{"crop_scale_min": 0.5, "targets": ["finding"], "num_classes": 4, "arch": "resnet_bottleneck", "hidden_act": "relu", "kernel_size": 3, "mixing": "cutmix", "eps": 1e-06}
Rows from block 7 of a small image classifier, named by matrix and row number. Rows with one number belong to one channel. Each number is 50 + 15 x the weight over its row's rms, rounded and kept within 0 to 99. All counts start at 0.
After each channel's rows are labels from the 100 images, of 14976, where the channel reaches its highest value: "strongest on" is what is common among them; "colour at peak" is the nearest of a few named colours to the mean colour under the peak. Only what is clearly more common there than usual is listed. The data: retinal OCT scans (Kermany 2017). In brackets: how many of the 100, against the usual share in percent.
# convs1: 3x3 conv, stride 2 (model.blocks.7.convs.1.weight, 144x144x3x3, each kernel summed), inputs 0-143
# convs2: expand pointwise conv (model.blocks.7.convs.2.weight, 576x144x1x1, transposed), outputs 0-115

convs1.43:56 29 58 54 56 48 62 41 64 39 50 08 47 63 54 53 48 41 56 59 49 59 46 56 23 57 52 52 65 51 65 58 62 48 64 52 62 63 70 20 31 44 19 54 47 50 58 66 05 55 47 63 53 47 27 55 50 53 16 39 47 62 55 33 77 56 61 52 05 23 59 54 63 53 26 48 66 38 30 56 37 67 57 00 68 36 69 62 42 52 52 42 63 27 54 42 45 65 52 58 51 52 26 52 61 67 49 50 51 41 35 39 35 44 16 45 48 56 34 48 31 58 56 53 47 39 50 49 65 45 00 46 61 70 70 40 55 53 57 48 21 54 40 59
convs2.43:41 18 43 60 88 59 58 36 48 43 39 47 38 54 35 50 42 61 39 57 47 63 41 76 47 53 56 27 67 41 61 71 72 49 63 27 49 51 51 28 40 49 53 71 30 58 21 40 45 62 23 49 65 63 45 88 57 28 44 29 40 34 52 56 41 60 62 31 43 54 48 66 56 59 54 77 47 47 14 55 59 39 38 40 46 63 12 37 50 56 73 38 31 63 49 53 49 02 44 66 58 45 74 40 33 58 63 21 41 52 31 60 31 48 63 32
strongest on: finding: diabetic macular edema (58 vs 11.7)
colour at peak: grey (79 vs 24.9)

convs1.57:75 73 59 21 35 41 46 64 32 64 73 19 45 49 45 39 76 62 47 75 48 79 66 47 56 30 65 36 25 40 19 62 68 43 42 45 39 48 32 60 43 49 73 65 71 48 78 48 43 73 46 47 65 40 55 35 62 40 44 53 48 61 49 69 16 49 39 68 55 30 37 35 84 63 48 56 61 48 43 28 76 67 42 29 31 63 40 35 52 60 50 50 82 62 49 69 70 69 45 49 37 63 72 56 73 26 36 52 24 53 28 41 43 59 29 71 35 45 45 75 41 49 25 42 44 47 43 40 58 50 49 59 45 65 54 66 31 38 38 65 57 58 52 32
convs2.57:60 62 13 49 58 69 69 53 48 42 44 71 58 22 59 49 35 32 30 61 56 21 53 36 44 50 55 49 55 52 32 42 74 50 49 40 54 48 44 55 59 44 59 69 64 33 52 55 28 43 45 38 52 51 36 34 25 16 48 30 39 61 63 65 39 64 44 60 61 52 28 39 56 30 32 64 63 57 48 30 21 38 30 48 67 61 50 41 33 64 40 29 58 47 37 70 43 44 38 21 17 66 36 46 41 46 47 47 26 42 49 75 71 61 44 35
strongest on: finding: choroidal neovascularization (100 vs 29.4)
colour at peak: grey (81 vs 24.9)

convs1.18:41 48 30 46 20 54 53 30 34 42 43 38 57 56 63 78 36 31 71 34 39 60 51 48 30 66 34 71 54 52 52 43 32 30 62 40 34 49 17 27 40 50 40 33 35 37 44 49 49 64 45 75 32 48 30 65 34 29 20 44 28 47 49 34 67 75 50 43 43 37 60 27 49 32 40 36 70 39 36 84 25 40 40 35 63 53 54 20 29 39 26 27 47 46 50 26 33 58 71 57 48 31 45 38 37 69 63 32 63 42 34 64 43 52 48 27 53 51 73 43 46 50 45 57 38 25 43 41 36 35 51 50 38 67 66 18 70 75 54 39 31 32 61 54
convs2.18:60 55 81 41 48 62 52 25 35 35 53 67 66 69 31 74 55 39 24 73 20 48 29 65 63 60 56 35 52 45 45 59 65 67 44 58 51 56 61 42 65 45 65 71 40 31 56 27 33 61 30 61 33 86 42 75 61 18 59 24 37 31 58 36 41 54 53 57 32 42 44 47 69 62 25 56 39 38 37 81 37 56 16 58 56 63 10 20 72 72 62 44 52 70 44 57 46 34 30 46 60 49 75 42 52 74 70 49 56 70 60 34 36 58 42 53
strongest on: finding: diabetic macular edema (28 vs 11.7)
colour at peak: grey (70 vs 24.9)

convs1.94:18 69 38 24 39 64 55 33 42 53 67 67 67 37 71 64 47 70 72 26 44 50 58 51 71 28 54 56 43 60 35 32 43 37 36 39 46 48 23 70 60 67 62 52 53 38 44 56 83 59 57 51 36 62 65 33 57 57 59 60 49 39 39 45 46 65 51 29 85 65 53 57 55 39 58 59 43 61 60 66 52 67 44 65 67 37 58 30 63 49 47 63 35 53 55 42 43 49 57 54 83 40 68 32 21 64 79 58 51 57 60 76 70 40 65 46 77 47 82 56 70 48 35 66 61 53 20 59 27 25 79 37 43 48 49 18 61 65 53 32 62 25 65 63
convs2.94:38 65 47 32 40 59 34 27 59 70 62 78 63 53 55 78 44 58 11 49 50 61 55 56 63 33 55 51 46 58 52 46 45 66 38 46 25 44 71 65 66 26 47 38 67 45 60 49 51 30 24 50 24 41 46 39 43 58 46 45 34 32 28 39 52 48 53 72 31 43 42 53 63 41 43 27 36 35 66 59 42 37 35 37 46 36 33 49 56 36 41 55 58 38 17 40 30 42 26 33 56 15 45 18 59 58 52 48 22 57 52 44 41 38 38 44
strongest on: finding: diabetic macular edema (37 vs 11.7)
colour at peak: grey (51 vs 24.9)

convs1.49:73 80 59 26 42 37 34 67 34 66 78 32 52 55 42 39 70 36 41 58 59 72 65 35 61 42 51 36 15 44 31 63 50 63 44 60 47 51 37 50 54 47 69 64 51 50 66 73 58 65 54 49 63 39 45 49 67 39 42 52 55 63 55 70 20 40 31 61 62 41 40 45 78 64 58 56 54 48 42 33 58 68 50 39 26 73 38 28 56 51 53 59 65 84 55 74 71 56 45 51 39 64 81 57 67 22 40 36 37 51 41 44 41 62 34 95 47 46 45 77 34 40 39 40 57 57 55 35 66 73 69 66 29 50 48 75 35 52 40 79 47 66 69 24
convs2.49:68 52 22 45 61 62 88 49 47 50 50 70 71 25 57 51 41 45 34 35 56 25 49 31 48 46 52 47 71 43 37 55 63 58 31 45 47 35 40 59 53 42 51 62 69 30 57 53 31 35 63 35 49 49 46 33 31 12 47 24 28 73 48 76 38 66 51 58 80 60 35 47 55 32 21 63 59 49 56 42 25 26 40 43 52 51 47 32 33 63 43 20 42 48 29 56 41 51 32 24 25 59 31 56 44 41 48 45 31 38 52 66 63 45 31 47
strongest on: finding: choroidal neovascularization (98 vs 29.4)
colour at peak: grey (82 vs 24.9)

convs1.108:39 34 50 49 34 68 97 36 65 39 34 49 37 27 64 71 39 63 46 65 21 41 35 98 41 58 74 51 61 58 51 28 58 40 60 38 41 51 74 84 33 66 57 56 61 30 42 45 34 66 42 60 47 37 70 71 47 44 63 53 46 45 55 56 45 91 46 30 48 57 65 50 50 30 35 70 51 26 70 49 59 62 42 52 51 47 71 74 53 43 31 25 41 53 42 30 47 57 66 63 71 34 33 46 61 58 65 63 49 46 55 61 50 48 51 37 55 52 41 35 69 42 34 71 22 49 39 59 36 35 47 32 72 56 59 33 68 74 50 39 82 33 48 46
convs2.108:48 41 60 51 65 46 34 64 27 53 50 65 50 31 56 65 44 35 27 37 44 36 68 22 50 36 79 30 44 41 35 50 68 42 11 59 52 43 70 37 29 60 52 55 54 30 40 65 57 60 57 49 74 43 48 42 48 59 76 54 18 37 59 47 53 64 56 51 26 32 53 41 46 19 49 61 63 60 52 58 72 58 47 25 53 71 58 30 56 66 47 55 57 41 73 51 43 47 48 65 12 29 39 36 45 45 42 39 58 45 59 41 45 45 36 52
strongest on: finding: diabetic macular edema (100 vs 11.7)
colour at peak: grey (70 vs 24.9)

convs1.26:58 47 49 56 27 25 79 45 47 25 28 49 62 56 45 33 36 40 57 46 21 56 54 68 39 50 41 50 90 34 67 33 47 38 55 44 68 65 61 49 36 30 38 42 17 17 52 35 61 51 45 31 41 45 29 45 31 51 40 36 55 55 49 33 79 50 53 47 37 53 22 49 55 43 34 45 42 32 45 58 39 44 60 46 70 44 48 75 57 51 52 30 41 45 21 39 27 62 34 27 50 54 39 48 42 87 41 33 43 26 46 38 29 47 46 55 10 66 48 42 47 62 61 23 17 34 53 22 34 62 46 33 82 64 52 50 30 45 45 62 41 52 30 49
convs2.26:44 60 43 73 70 31 40 18 42 38 76 58 77 40 41 52 31 57 66 35 55 38 32 45 63 42 32 55 51 34 41 41 37 29 53 62 38 35 35 76 47 21 44 63 59 53 51 33 51 32 35 65 44 35 43 31 30 40 82 42 50 48 24 26 34 43 59 67 49 58 50 46 35 55 49 32 39 31 44 54 33 39 39 74 29 51 28 22 50 41 50 61 74 62 45 20 38 31 39 69 51 23 50 58 94 53 40 21 45 47 30 36 33 43 56 29
strongest on: finding: diabetic macular edema (48 vs 11.7)
colour at peak: grey (79 vs 24.9)

convs1.101:32 32 64 33 76 46 57 18 44 61 51 51 13 34 49 35 66 35 61 46 48 37 01 62 61 36 46 68 70 40 46 74 19 72 44 40 59 45 64 40 58 56 34 66 35 46 27 53 52 46 42 33 53 49 46 62 51 50 45 50 78 37 41 42 53 38 64 17 53 58 46 54 46 73 54 63 26 75 46 53 31 42 54 46 39 27 43 38 59 49 77 72 23 43 47 65 51 24 30 42 47 46 30 68 48 42 50 34 50 64 57 45 62 26 59 47 51 85 50 46 50 89 35 50 60 52 35 62 68 43 62 35 77 38 32 26 40 53 43 37 37 56 69 33
convs2.101:49 49 56 27 38 75 48 46 94 35 42 67 34 55 46 51 62 20 33 39 63 75 56 42 56 50 38 34 20 76 92 61 65 41 40 30 52 36 61 46 47 61 64 20 32 95 54 51 67 51 54 39 52 61 67 53 37 69 53 57 30 47 62 62 74 42 23 57 53 52 52 57 44 30 74 41 69 61 52 28 67 28 64 33 57 47 53 70 38 49 17 35 37 33 51 64 66 58 60 25 50 50 44 54 48 42 69 34 42 58 43 65 27 62 29 51
strongest on: finding: normal (100 vs 51.6)
colour at peak: grey (88 vs 24.9)

convs1.62:49 16 37 48 54 55 44 46 46 67 42 53 08 55 64 53 73 27 50 34 50 32 06 41 43 32 45 62 62 64 36 74 29 63 62 59 42 35 43 27 67 63 27 64 44 60 27 64 47 41 63 28 69 38 37 52 46 47 44 39 74 34 48 60 53 49 48 46 40 46 60 38 34 82 66 32 42 69 40 53 32 58 49 52 52 29 51 30 39 44 63 67 30 47 65 73 63 24 38 49 64 45 13 80 55 54 66 46 45 69 46 38 71 41 63 53 58 86 39 40 50 87 52 69 53 68 57 53 49 50 49 50 64 43 45 51 61 64 67 53 23 73 50 37
convs2.62:51 54 61 23 44 76 53 54 87 46 36 41 30 41 51 51 68 24 46 46 65 84 53 37 57 45 49 33 33 66 82 41 47 31 43 42 69 39 62 47 53 60 71 31 45 77 57 51 50 59 57 46 42 49 66 46 24 64 50 69 31 57 58 37 80 38 17 46 55 54 53 44 51 28 69 31 62 63 51 32 58 37 75 41 59 45 51 71 35 43 08 41 46 36 52 75 68 63 53 31 41 42 46 58 33 50 68 40 55 61 49 65 24 60 06 52
strongest on: finding: normal (100 vs 51.6)
colour at peak: grey (94 vs 24.9)

convs1.19:31 52 47 75 35 57 66 35 52 26 26 62 63 27 52 65 13 62 49 48 39 44 70 63 39 65 55 44 55 52 59 12 54 46 62 44 58 56 72 54 42 48 56 14 44 29 47 50 40 52 44 69 22 36 51 72 43 50 69 46 28 60 60 42 52 68 38 41 50 67 52 65 47 09 48 64 57 18 64 57 53 29 57 61 44 47 65 79 59 39 22 19 43 55 34 13 28 56 66 63 47 35 56 22 22 58 52 39 50 24 70 51 38 52 54 36 48 36 65 34 53 31 64 53 35 40 38 43 41 37 51 36 55 59 61 34 54 59 53 46 61 12 46 45
convs2.19:40 36 66 46 71 13 41 46 51 37 58 45 82 43 52 52 16 73 64 45 38 24 70 40 52 57 59 45 45 47 26 62 50 33 32 75 38 56 78 45 27 32 30 42 56 32 40 70 82 52 53 41 61 48 51 44 80 46 69 35 60 30 39 22 45 65 79 51 43 45 47 16 44 44 22 59 37 29 57 53 65 44 22 40 38 69 53 49 46 61 74 50 61 58 74 42 28 51 45 67 33 35 60 26 57 48 35 54 53 30 42 28 27 36 60 48
strongest on: finding: diabetic macular edema (36 vs 11.7)
colour at peak: grey (83 vs 24.9)

convs1.41:42 33 39 48 41 71 86 39 49 59 34 49 42 20 64 73 51 78 39 67 29 42 27 86 41 65 83 42 52 65 38 34 58 32 56 42 21 33 73 83 36 67 55 60 81 35 47 47 37 60 43 52 56 31 64 56 41 31 59 46 43 39 44 57 28 87 44 42 47 50 64 49 44 36 33 50 54 39 69 50 55 60 22 51 43 48 59 59 39 39 52 28 46 47 48 35 67 59 71 61 78 32 27 46 60 47 68 66 41 52 46 53 51 48 51 27 57 46 46 29 76 38 22 73 25 50 40 58 40 34 44 33 57 46 55 35 67 70 54 34 75 41 40 36
convs2.41:43 46 70 48 60 56 18 57 30 58 54 61 52 24 55 66 55 32 42 49 41 44 70 34 44 39 93 30 35 51 41 35 72 44 29 62 54 51 70 44 33 57 55 52 44 46 43 62 50 68 53 52 64 42 63 51 48 57 74 67 20 29 64 30 57 57 51 48 21 24 51 26 55 25 59 55 63 70 55 55 62 57 61 28 65 74 55 35 54 64 54 42 60 28 73 54 52 53 43 55 11 40 30 41 43 45 48 46 69 51 43 39 49 56 37 63
strongest on: finding: diabetic macular edema (100 vs 11.7)
colour at peak: grey (78 vs 24.9)

convs1.17:24 35 37 77 78 50 46 21 59 47 29 41 50 47 60 57 56 23 73 24 51 46 61 58 39 63 45 75 82 35 64 63 37 77 38 33 58 50 85 39 30 57 37 50 26 35 27 48 25 54 52 81 42 41 35 87 54 49 48 48 45 31 54 28 34 52 87 27 29 48 49 51 59 50 39 63 43 59 54 45 34 64 78 41 45 32 54 65 53 62 63 48 42 51 33 35 36 47 54 47 44 26 33 48 42 39 51 42 54 52 50 57 54 31 56 36 47 54 60 49 53 65 88 46 56 44 32 53 47 33 42 37 78 61 47 07 58 55 42 37 35 44 64 35
convs2.17:43 48 43 54 55 61 52 52 78 53 25 57 62 62 36 48 39 65 43 37 51 55 68 59 58 51 20 36 39 84 58 99 56 32 30 31 27 27 22 33 30 64 49 36 55 63 57 54 60 25 68 36 59 54 45 44 69 43 47 32 46 52 54 65 67 61 60 36 59 43 46 59 29 37 54 57 81 65 52 48 76 41 38 50 48 72 61 76 43 49 65 46 26 58 64 43 46 56 64 67 46 40 36 50 50 52 57 43 18 44 39 75 36 27 63 30
strongest on: finding: choroidal neovascularization (98 vs 29.4)
colour at peak: grey (73 vs 24.9)

convs1.128:58 24 59 26 43 64 88 38 37 51 33 26 12 40 59 60 51 67 43 61 35 66 05 83 27 45 77 38 53 50 47 55 40 41 45 33 43 38 64 73 28 61 58 58 56 33 64 32 19 71 50 67 66 15 53 58 58 14 44 29 53 64 43 62 35 65 41 31 42 37 56 56 74 50 36 55 45 33 56 45 50 53 40 31 21 58 38 51 40 28 56 28 41 48 31 48 70 53 63 54 65 52 17 65 64 32 58 38 48 50 36 67 33 40 46 52 54 61 34 41 60 52 44 57 36 59 43 50 45 53 33 46 58 41 47 51 55 60 24 57 70 56 43 26
convs2.128:62 17 53 34 68 75 47 59 42 42 39 47 55 23 45 38 66 16 32 59 50 55 53 22 40 32 75 34 54 44 60 45 65 46 42 53 53 48 61 22 45 52 53 47 59 61 47 56 51 69 64 50 63 46 66 33 46 55 65 74 32 33 74 59 47 66 48 44 37 49 55 55 41 22 72 72 60 66 45 30 60 52 70 48 69 81 50 49 32 59 47 48 53 41 71 79 75 53 56 53 22 55 29 69 31 32 68 23 70 49 36 51 44 46 16 65
strongest on: finding: diabetic macular edema (99 vs 11.7)
colour at peak: grey (74 vs 24.9)

convs1.130:23 49 30 20 30 68 49 51 34 44 58 64 34 32 50 61 33 46 50 37 52 14 28 62 57 37 51 48 44 55 35 35 32 57 55 63 35 39 55 61 60 53 37 36 45 64 13 62 60 28 48 35 38 48 77 62 42 26 65 50 37 22 13 42 50 65 34 30 61 66 67 56 14 38 60 60 42 49 72 52 34 33 36 62 50 66 54 45 52 31 33 46 20 57 52 43 44 11 55 55 52 32 53 42 16 51 49 69 36 48 66 62 60 65 64 50 80 44 38 46 69 43 27 72 45 48 67 61 38 55 75 49 54 36 45 45 62 62 53 40 70 31 69 32
convs2.130:60 59 62 39 47 55 49 50 43 38 58 76 62 07 95 65 52 38 37 16 52 36 65 42 40 50 80 33 49 37 23 41 62 61 23 44 68 39 61 30 43 48 56 66 50 40 31 72 28 63 41 51 46 52 47 51 58 39 50 52 36 58 32 55 48 63 53 58 46 39 13 31 77 30 25 58 40 40 37 64 50 42 37 33 48 72 36 41 49 63 34 42 60 40 57 43 42 36 35 50 20 13 64 40 29 53 42 59 63 40 40 19 37 64 30 60
strongest on: finding: diabetic macular edema (95 vs 11.7)
colour at peak: grey (68 vs 24.9)

convs1.22:49 25 51 39 59 56 58 35 40 72 34 33 25 42 55 46 75 47 46 55 46 40 06 54 39 37 55 50 58 46 44 67 32 37 31 44 38 30 52 43 50 66 28 70 54 44 40 48 41 47 48 31 72 39 41 32 46 45 26 35 66 42 32 51 39 39 48 36 26 36 36 42 40 71 42 25 16 62 31 44 34 52 34 33 36 25 29 40 35 39 68 61 30 35 50 64 73 16 45 31 64 54 13 74 58 33 62 42 39 68 35 40 56 33 48 43 40 78 40 31 54 74 37 59 50 55 39 53 53 42 32 36 61 23 14 48 47 44 39 42 38 68 33 39
convs2.22:49 37 64 12 45 83 53 45 75 45 34 51 44 41 51 44 76 29 48 58 61 85 57 47 50 40 50 27 24 68 77 51 58 50 26 50 68 57 69 37 52 47 64 22 36 71 43 60 57 68 56 42 41 54 82 61 28 71 48 86 39 56 69 56 78 40 33 42 56 46 53 49 51 23 88 38 66 68 46 23 55 48 88 39 63 55 46 65 27 56 20 33 49 33 54 77 88 45 64 36 52 61 50 77 40 41 78 46 70 61 51 60 36 65 30 61
strongest on: finding: normal (100 vs 51.6)
colour at peak: grey (96 vs 24.9)

convs1.16:49 60 43 38 59 31 45 56 76 40 61 53 34 57 67 54 53 29 49 22 22 53 29 46 70 44 50 46 51 58 48 57 73 61 79 36 41 31 45 35 40 52 34 59 37 42 48 34 59 45 65 41 56 73 20 54 25 74 49 66 59 52 71 52 44 58 72 67 56 57 61 33 41 59 43 36 69 42 48 73 45 75 43 54 69 32 72 24 44 75 51 35 75 16 43 45 52 66 49 58 75 43 57 73 68 58 64 37 74 42 53 31 53 13 64 41 64 69 46 56 49 65 53 47 23 72 49 30 42 39 56 39 56 80 76 51 66 36 73 46 19 58 49 64
convs2.16:66 41 34 36 64 59 49 43 46 38 41 47 55 40 15 45 42 49 46 57 29 64 37 42 39 61 37 21 26 35 66 37 36 18 60 26 34 44 48 57 49 38 68 52 35 50 55 13 35 20 56 51 31 25 48 38 43 67 48 51 55 36 57 46 40 24 30 44 54 58 47 22 50 64 54 25 55 67 51 31 33 45 56 59 51 41 53 30 19 21 49 31 66 28 32 70 46 46 38 52 18 44 46 45 58 45 54 48 36 50 49 53 35 50 54 36
strongest on: finding: normal (99 vs 51.6)
colour at peak: grey (96 vs 24.9)

convs1.75:49 19 42 52 46 60 78 44 43 63 25 48 29 25 45 47 60 77 37 75 32 40 15 71 33 47 83 26 57 60 44 52 55 31 55 47 26 26 63 70 47 58 46 62 78 38 52 41 34 62 55 49 74 37 51 36 40 23 58 38 53 34 36 68 39 58 38 53 36 38 46 54 45 50 47 40 39 45 63 27 59 50 25 50 22 30 43 65 36 32 63 36 41 34 56 44 83 53 46 42 62 41 09 64 50 29 50 61 28 58 40 54 60 40 55 27 52 63 35 20 79 57 40 55 31 63 49 59 40 28 37 37 64 40 39 46 47 44 53 32 57 53 23 35
convs2.75:42 24 64 44 47 73 41 57 42 57 32 44 37 27 59 47 63 28 43 54 50 63 64 39 48 43 68 29 27 57 54 45 66 36 32 58 68 58 70 37 51 65 62 34 36 55 44 64 55 82 55 40 53 41 66 51 41 57 58 85 36 44 77 46 62 57 41 35 42 24 35 38 53 13 74 62 73 79 37 36 69 54 68 39 73 55 56 46 42 65 47 33 55 36 72 75 62 60 54 53 36 62 44 71 39 42 60 45 74 56 44 57 43 59 20 61
strongest on: finding: diabetic macular edema (34 vs 11.7)
colour at peak: grey (92 vs 24.9)

convs1.113:32 63 47 60 37 59 49 40 23 55 19 18 75 45 64 58 55 41 78 43 40 50 84 57 23 41 37 64 58 37 40 43 27 21 32 35 50 47 32 17 15 67 51 46 30 37 39 43 07 66 60 61 58 42 23 53 39 46 36 19 53 45 41 53 45 45 58 41 24 32 40 48 41 57 32 41 41 56 36 55 47 39 63 27 40 51 46 49 32 46 41 27 41 43 52 57 41 53 60 41 57 55 55 62 36 38 65 42 30 53 36 49 46 58 47 44 30 56 84 42 44 53 66 53 30 55 30 32 28 40 12 48 57 35 37 30 56 53 24 47 34 52 32 68
convs2.113:70 44 47 36 66 74 64 53 31 45 42 38 57 66 42 62 42 41 56 78 49 56 41 81 59 64 24 67 69 23 35 49 59 59 52 65 51 65 33 40 78 46 40 49 51 27 39 44 33 60 41 56 52 75 49 68 57 30 49 41 50 57 74 54 38 60 64 36 58 45 35 57 56 55 32 49 34 40 42 43 21 70 44 77 68 38 26 36 65 68 42 72 39 81 43 74 54 32 65 52 70 67 57 69 55 58 76 53 43 63 54 42 53 53 53 33
strongest on: finding: diabetic macular edema (50 vs 11.7)
colour at peak: grey (56 vs 24.9)

convs1.14:57 44 52 65 45 22 77 48 59 39 62 34 57 56 49 48 44 46 67 55 18 54 56 54 38 61 56 70 67 39 66 50 62 46 59 48 60 61 55 25 16 33 51 59 44 36 55 39 33 53 36 50 48 60 16 47 22 46 28 53 51 52 61 42 74 56 58 60 39 37 42 40 48 46 13 48 67 34 21 72 48 48 56 21 73 21 62 59 58 50 53 24 57 40 35 39 42 70 49 49 48 47 42 44 52 81 53 42 61 32 38 30 03 34 07 51 49 58 46 63 19 49 55 38 19 37 58 24 63 48 31 36 62 69 62 51 50 58 59 48 22 55 44 64
convs2.14:29 58 38 55 54 60 40 27 49 38 47 52 38 60 32 58 42 52 57 49 53 42 25 67 46 70 54 55 51 31 37 35 52 32 60 48 47 37 35 42 51 41 53 59 40 46 26 15 48 51 36 33 50 48 30 60 33 25 54 32 52 36 40 26 35 47 55 27 39 55 60 48 50 63 30 56 33 38 34 57 14 37 35 47 29 48 32 37 71 53 55 52 35 55 43 42 43 30 40 53 72 46 66 19 51 62 57 36 35 47 58 33 52 46 63 27
strongest on: finding: diabetic macular edema (53 vs 11.7)
colour at peak: grey (66 vs 24.9)

convs1.37:64 31 42 40 54 47 56 56 39 71 41 35 30 55 54 42 71 42 39 59 40 32 11 52 39 34 55 45 56 45 38 68 39 49 42 55 32 26 52 44 50 62 26 65 54 49 42 51 41 36 65 17 82 40 39 35 35 47 35 36 67 44 37 67 39 37 41 53 27 37 36 41 25 77 46 20 21 61 36 40 40 51 36 39 27 33 39 42 27 38 60 53 40 41 56 72 77 15 38 36 68 59 24 84 59 32 64 47 43 63 33 32 57 41 52 51 35 79 38 39 54 74 48 58 42 70 60 43 46 55 37 43 59 26 21 66 48 38 51 52 36 78 33 40
convs2.37:47 40 68 17 65 78 53 49 69 47 32 43 42 45 58 53 77 19 46 55 61 84 55 39 51 41 51 32 30 62 73 43 59 50 33 52 72 55 69 45 53 50 74 31 27 70 52 60 48 72 57 44 38 48 83 50 22 67 49 93 29 60 63 47 82 30 22 39 56 42 55 38 53 18 74 40 53 67 41 21 48 41 90 36 70 56 45 62 28 61 11 34 52 36 51 86 85 48 63 32 54 61 48 82 47 39 77 41 74 65 48 50 41 68 21 62
strongest on: finding: normal (100 vs 51.6)
colour at peak: grey (94 vs 24.9)

convs1.30:50 49 54 29 49 58 42 39 36 78 48 58 44 41 86 64 72 37 26 50 45 59 34 40 41 38 49 30 23 69 33 57 19 50 52 42 38 35 49 43 58 84 21 77 57 50 56 33 53 39 64 58 64 42 29 33 31 52 47 38 27 44 37 44 37 49 43 41 42 50 56 36 59 54 64 32 48 46 52 62 19 79 32 53 53 50 49 20 48 37 63 38 33 26 42 46 76 25 56 47 94 52 48 53 70 51 90 41 37 70 47 44 42 28 55 36 64 47 43 34 49 51 36 68 44 64 46 37 51 46 41 44 29 28 45 56 70 37 56 51 32 60 18 25
convs2.30:49 52 65 26 35 74 29 57 51 38 38 22 61 18 34 56 94 54 67 51 45 64 48 47 56 49 56 32 45 75 65 52 47 60 53 54 63 38 54 61 62 44 68 13 43 56 64 40 65 54 48 65 30 60 66 45 55 56 53 72 64 36 70 44 62 14 18 46 35 31 34 34 65 35 54 32 72 68 53 35 60 27 75 56 59 46 51 73 27 49 40 62 48 27 56 70 89 60 46 39 25 49 39 58 42 51 59 44 73 62 31 73 28 69 65 66
strongest on: finding: normal (100 vs 51.6)
colour at peak: grey (98 vs 24.9)

convs1.60:58 34 45 36 35 57 48 53 40 65 45 54 39 46 95 85 59 35 45 42 44 68 30 43 37 32 43 53 37 78 28 63 43 50 63 49 37 40 40 49 49 74 44 62 51 53 66 41 45 52 57 69 51 45 28 29 34 44 45 37 33 55 24 45 56 74 44 64 42 46 75 40 57 48 55 37 71 49 46 74 36 77 39 50 73 43 64 19 47 40 50 33 46 38 46 34 53 53 72 66 93 41 33 46 61 75 95 49 34 64 43 50 37 37 53 26 60 53 45 37 46 61 28 79 42 56 48 32 34 36 39 48 37 45 64 54 89 64 70 44 38 47 29 34
convs2.60:50 53 66 32 33 67 29 63 46 42 50 40 48 38 25 66 80 43 40 51 23 66 38 57 61 46 63 34 55 55 62 50 62 44 57 54 59 41 61 41 70 59 81 34 47 53 72 33 30 44 47 67 46 63 64 51 60 53 50 60 49 28 67 45 38 10 12 45 27 26 25 49 78 46 47 46 67 59 64 69 62 32 64 58 53 52 58 52 50 46 38 60 55 31 52 68 77 61 36 50 35 50 62 46 34 72 63 45 74 69 39 66 18 63 57 63
strongest on: finding: normal (99 vs 51.6)
colour at peak: grey (86 vs 24.9)

convs1.51:67 56 44 65 81 26 07 65 66 52 45 61 56 45 50 54 39 19 55 34 54 38 75 14 47 39 25 67 66 59 38 58 64 62 58 59 61 58 65 28 48 47 58 48 48 46 31 91 25 67 70 42 46 49 36 45 63 56 65 44 44 29 54 70 35 52 90 72 30 50 51 43 68 47 50 62 59 62 52 35 48 53 80 70 41 50 60 41 58 65 52 52 61 72 59 51 34 47 64 55 28 41 60 53 47 45 51 42 43 40 57 21 41 52 69 77 33 44 47 64 51 48 42 56 59 63 40 26 63 50 32 56 52 25 72 79 61 79 59 75 31 39 36 55
convs2.51:94 46 38 44 55 32 74 63 63 36 51 47 97 52 52 21 46 55 75 42 62 44 36 42 25 52 30 70 60 48 45 55 40 44 62 19 48 42 33 55 37 45 43 71 57 44 53 52 28 28 68 22 62 53 17 32 37 29 53 32 59 77 50 63 34 53 45 44 80 68 56 26 62 40 32 47 45 51 71 49 26 39 37 57 47 65 49 60 44 60 52 60 38 33 39 46 31 66 31 13 51 56 59 46 62 44 27 71 41 27 51 60 58 39 52 11
strongest on: finding: choroidal neovascularization (62 vs 29.4); finding: drusen (34 vs 7.4)
colour at peak: grey (80 vs 24.9)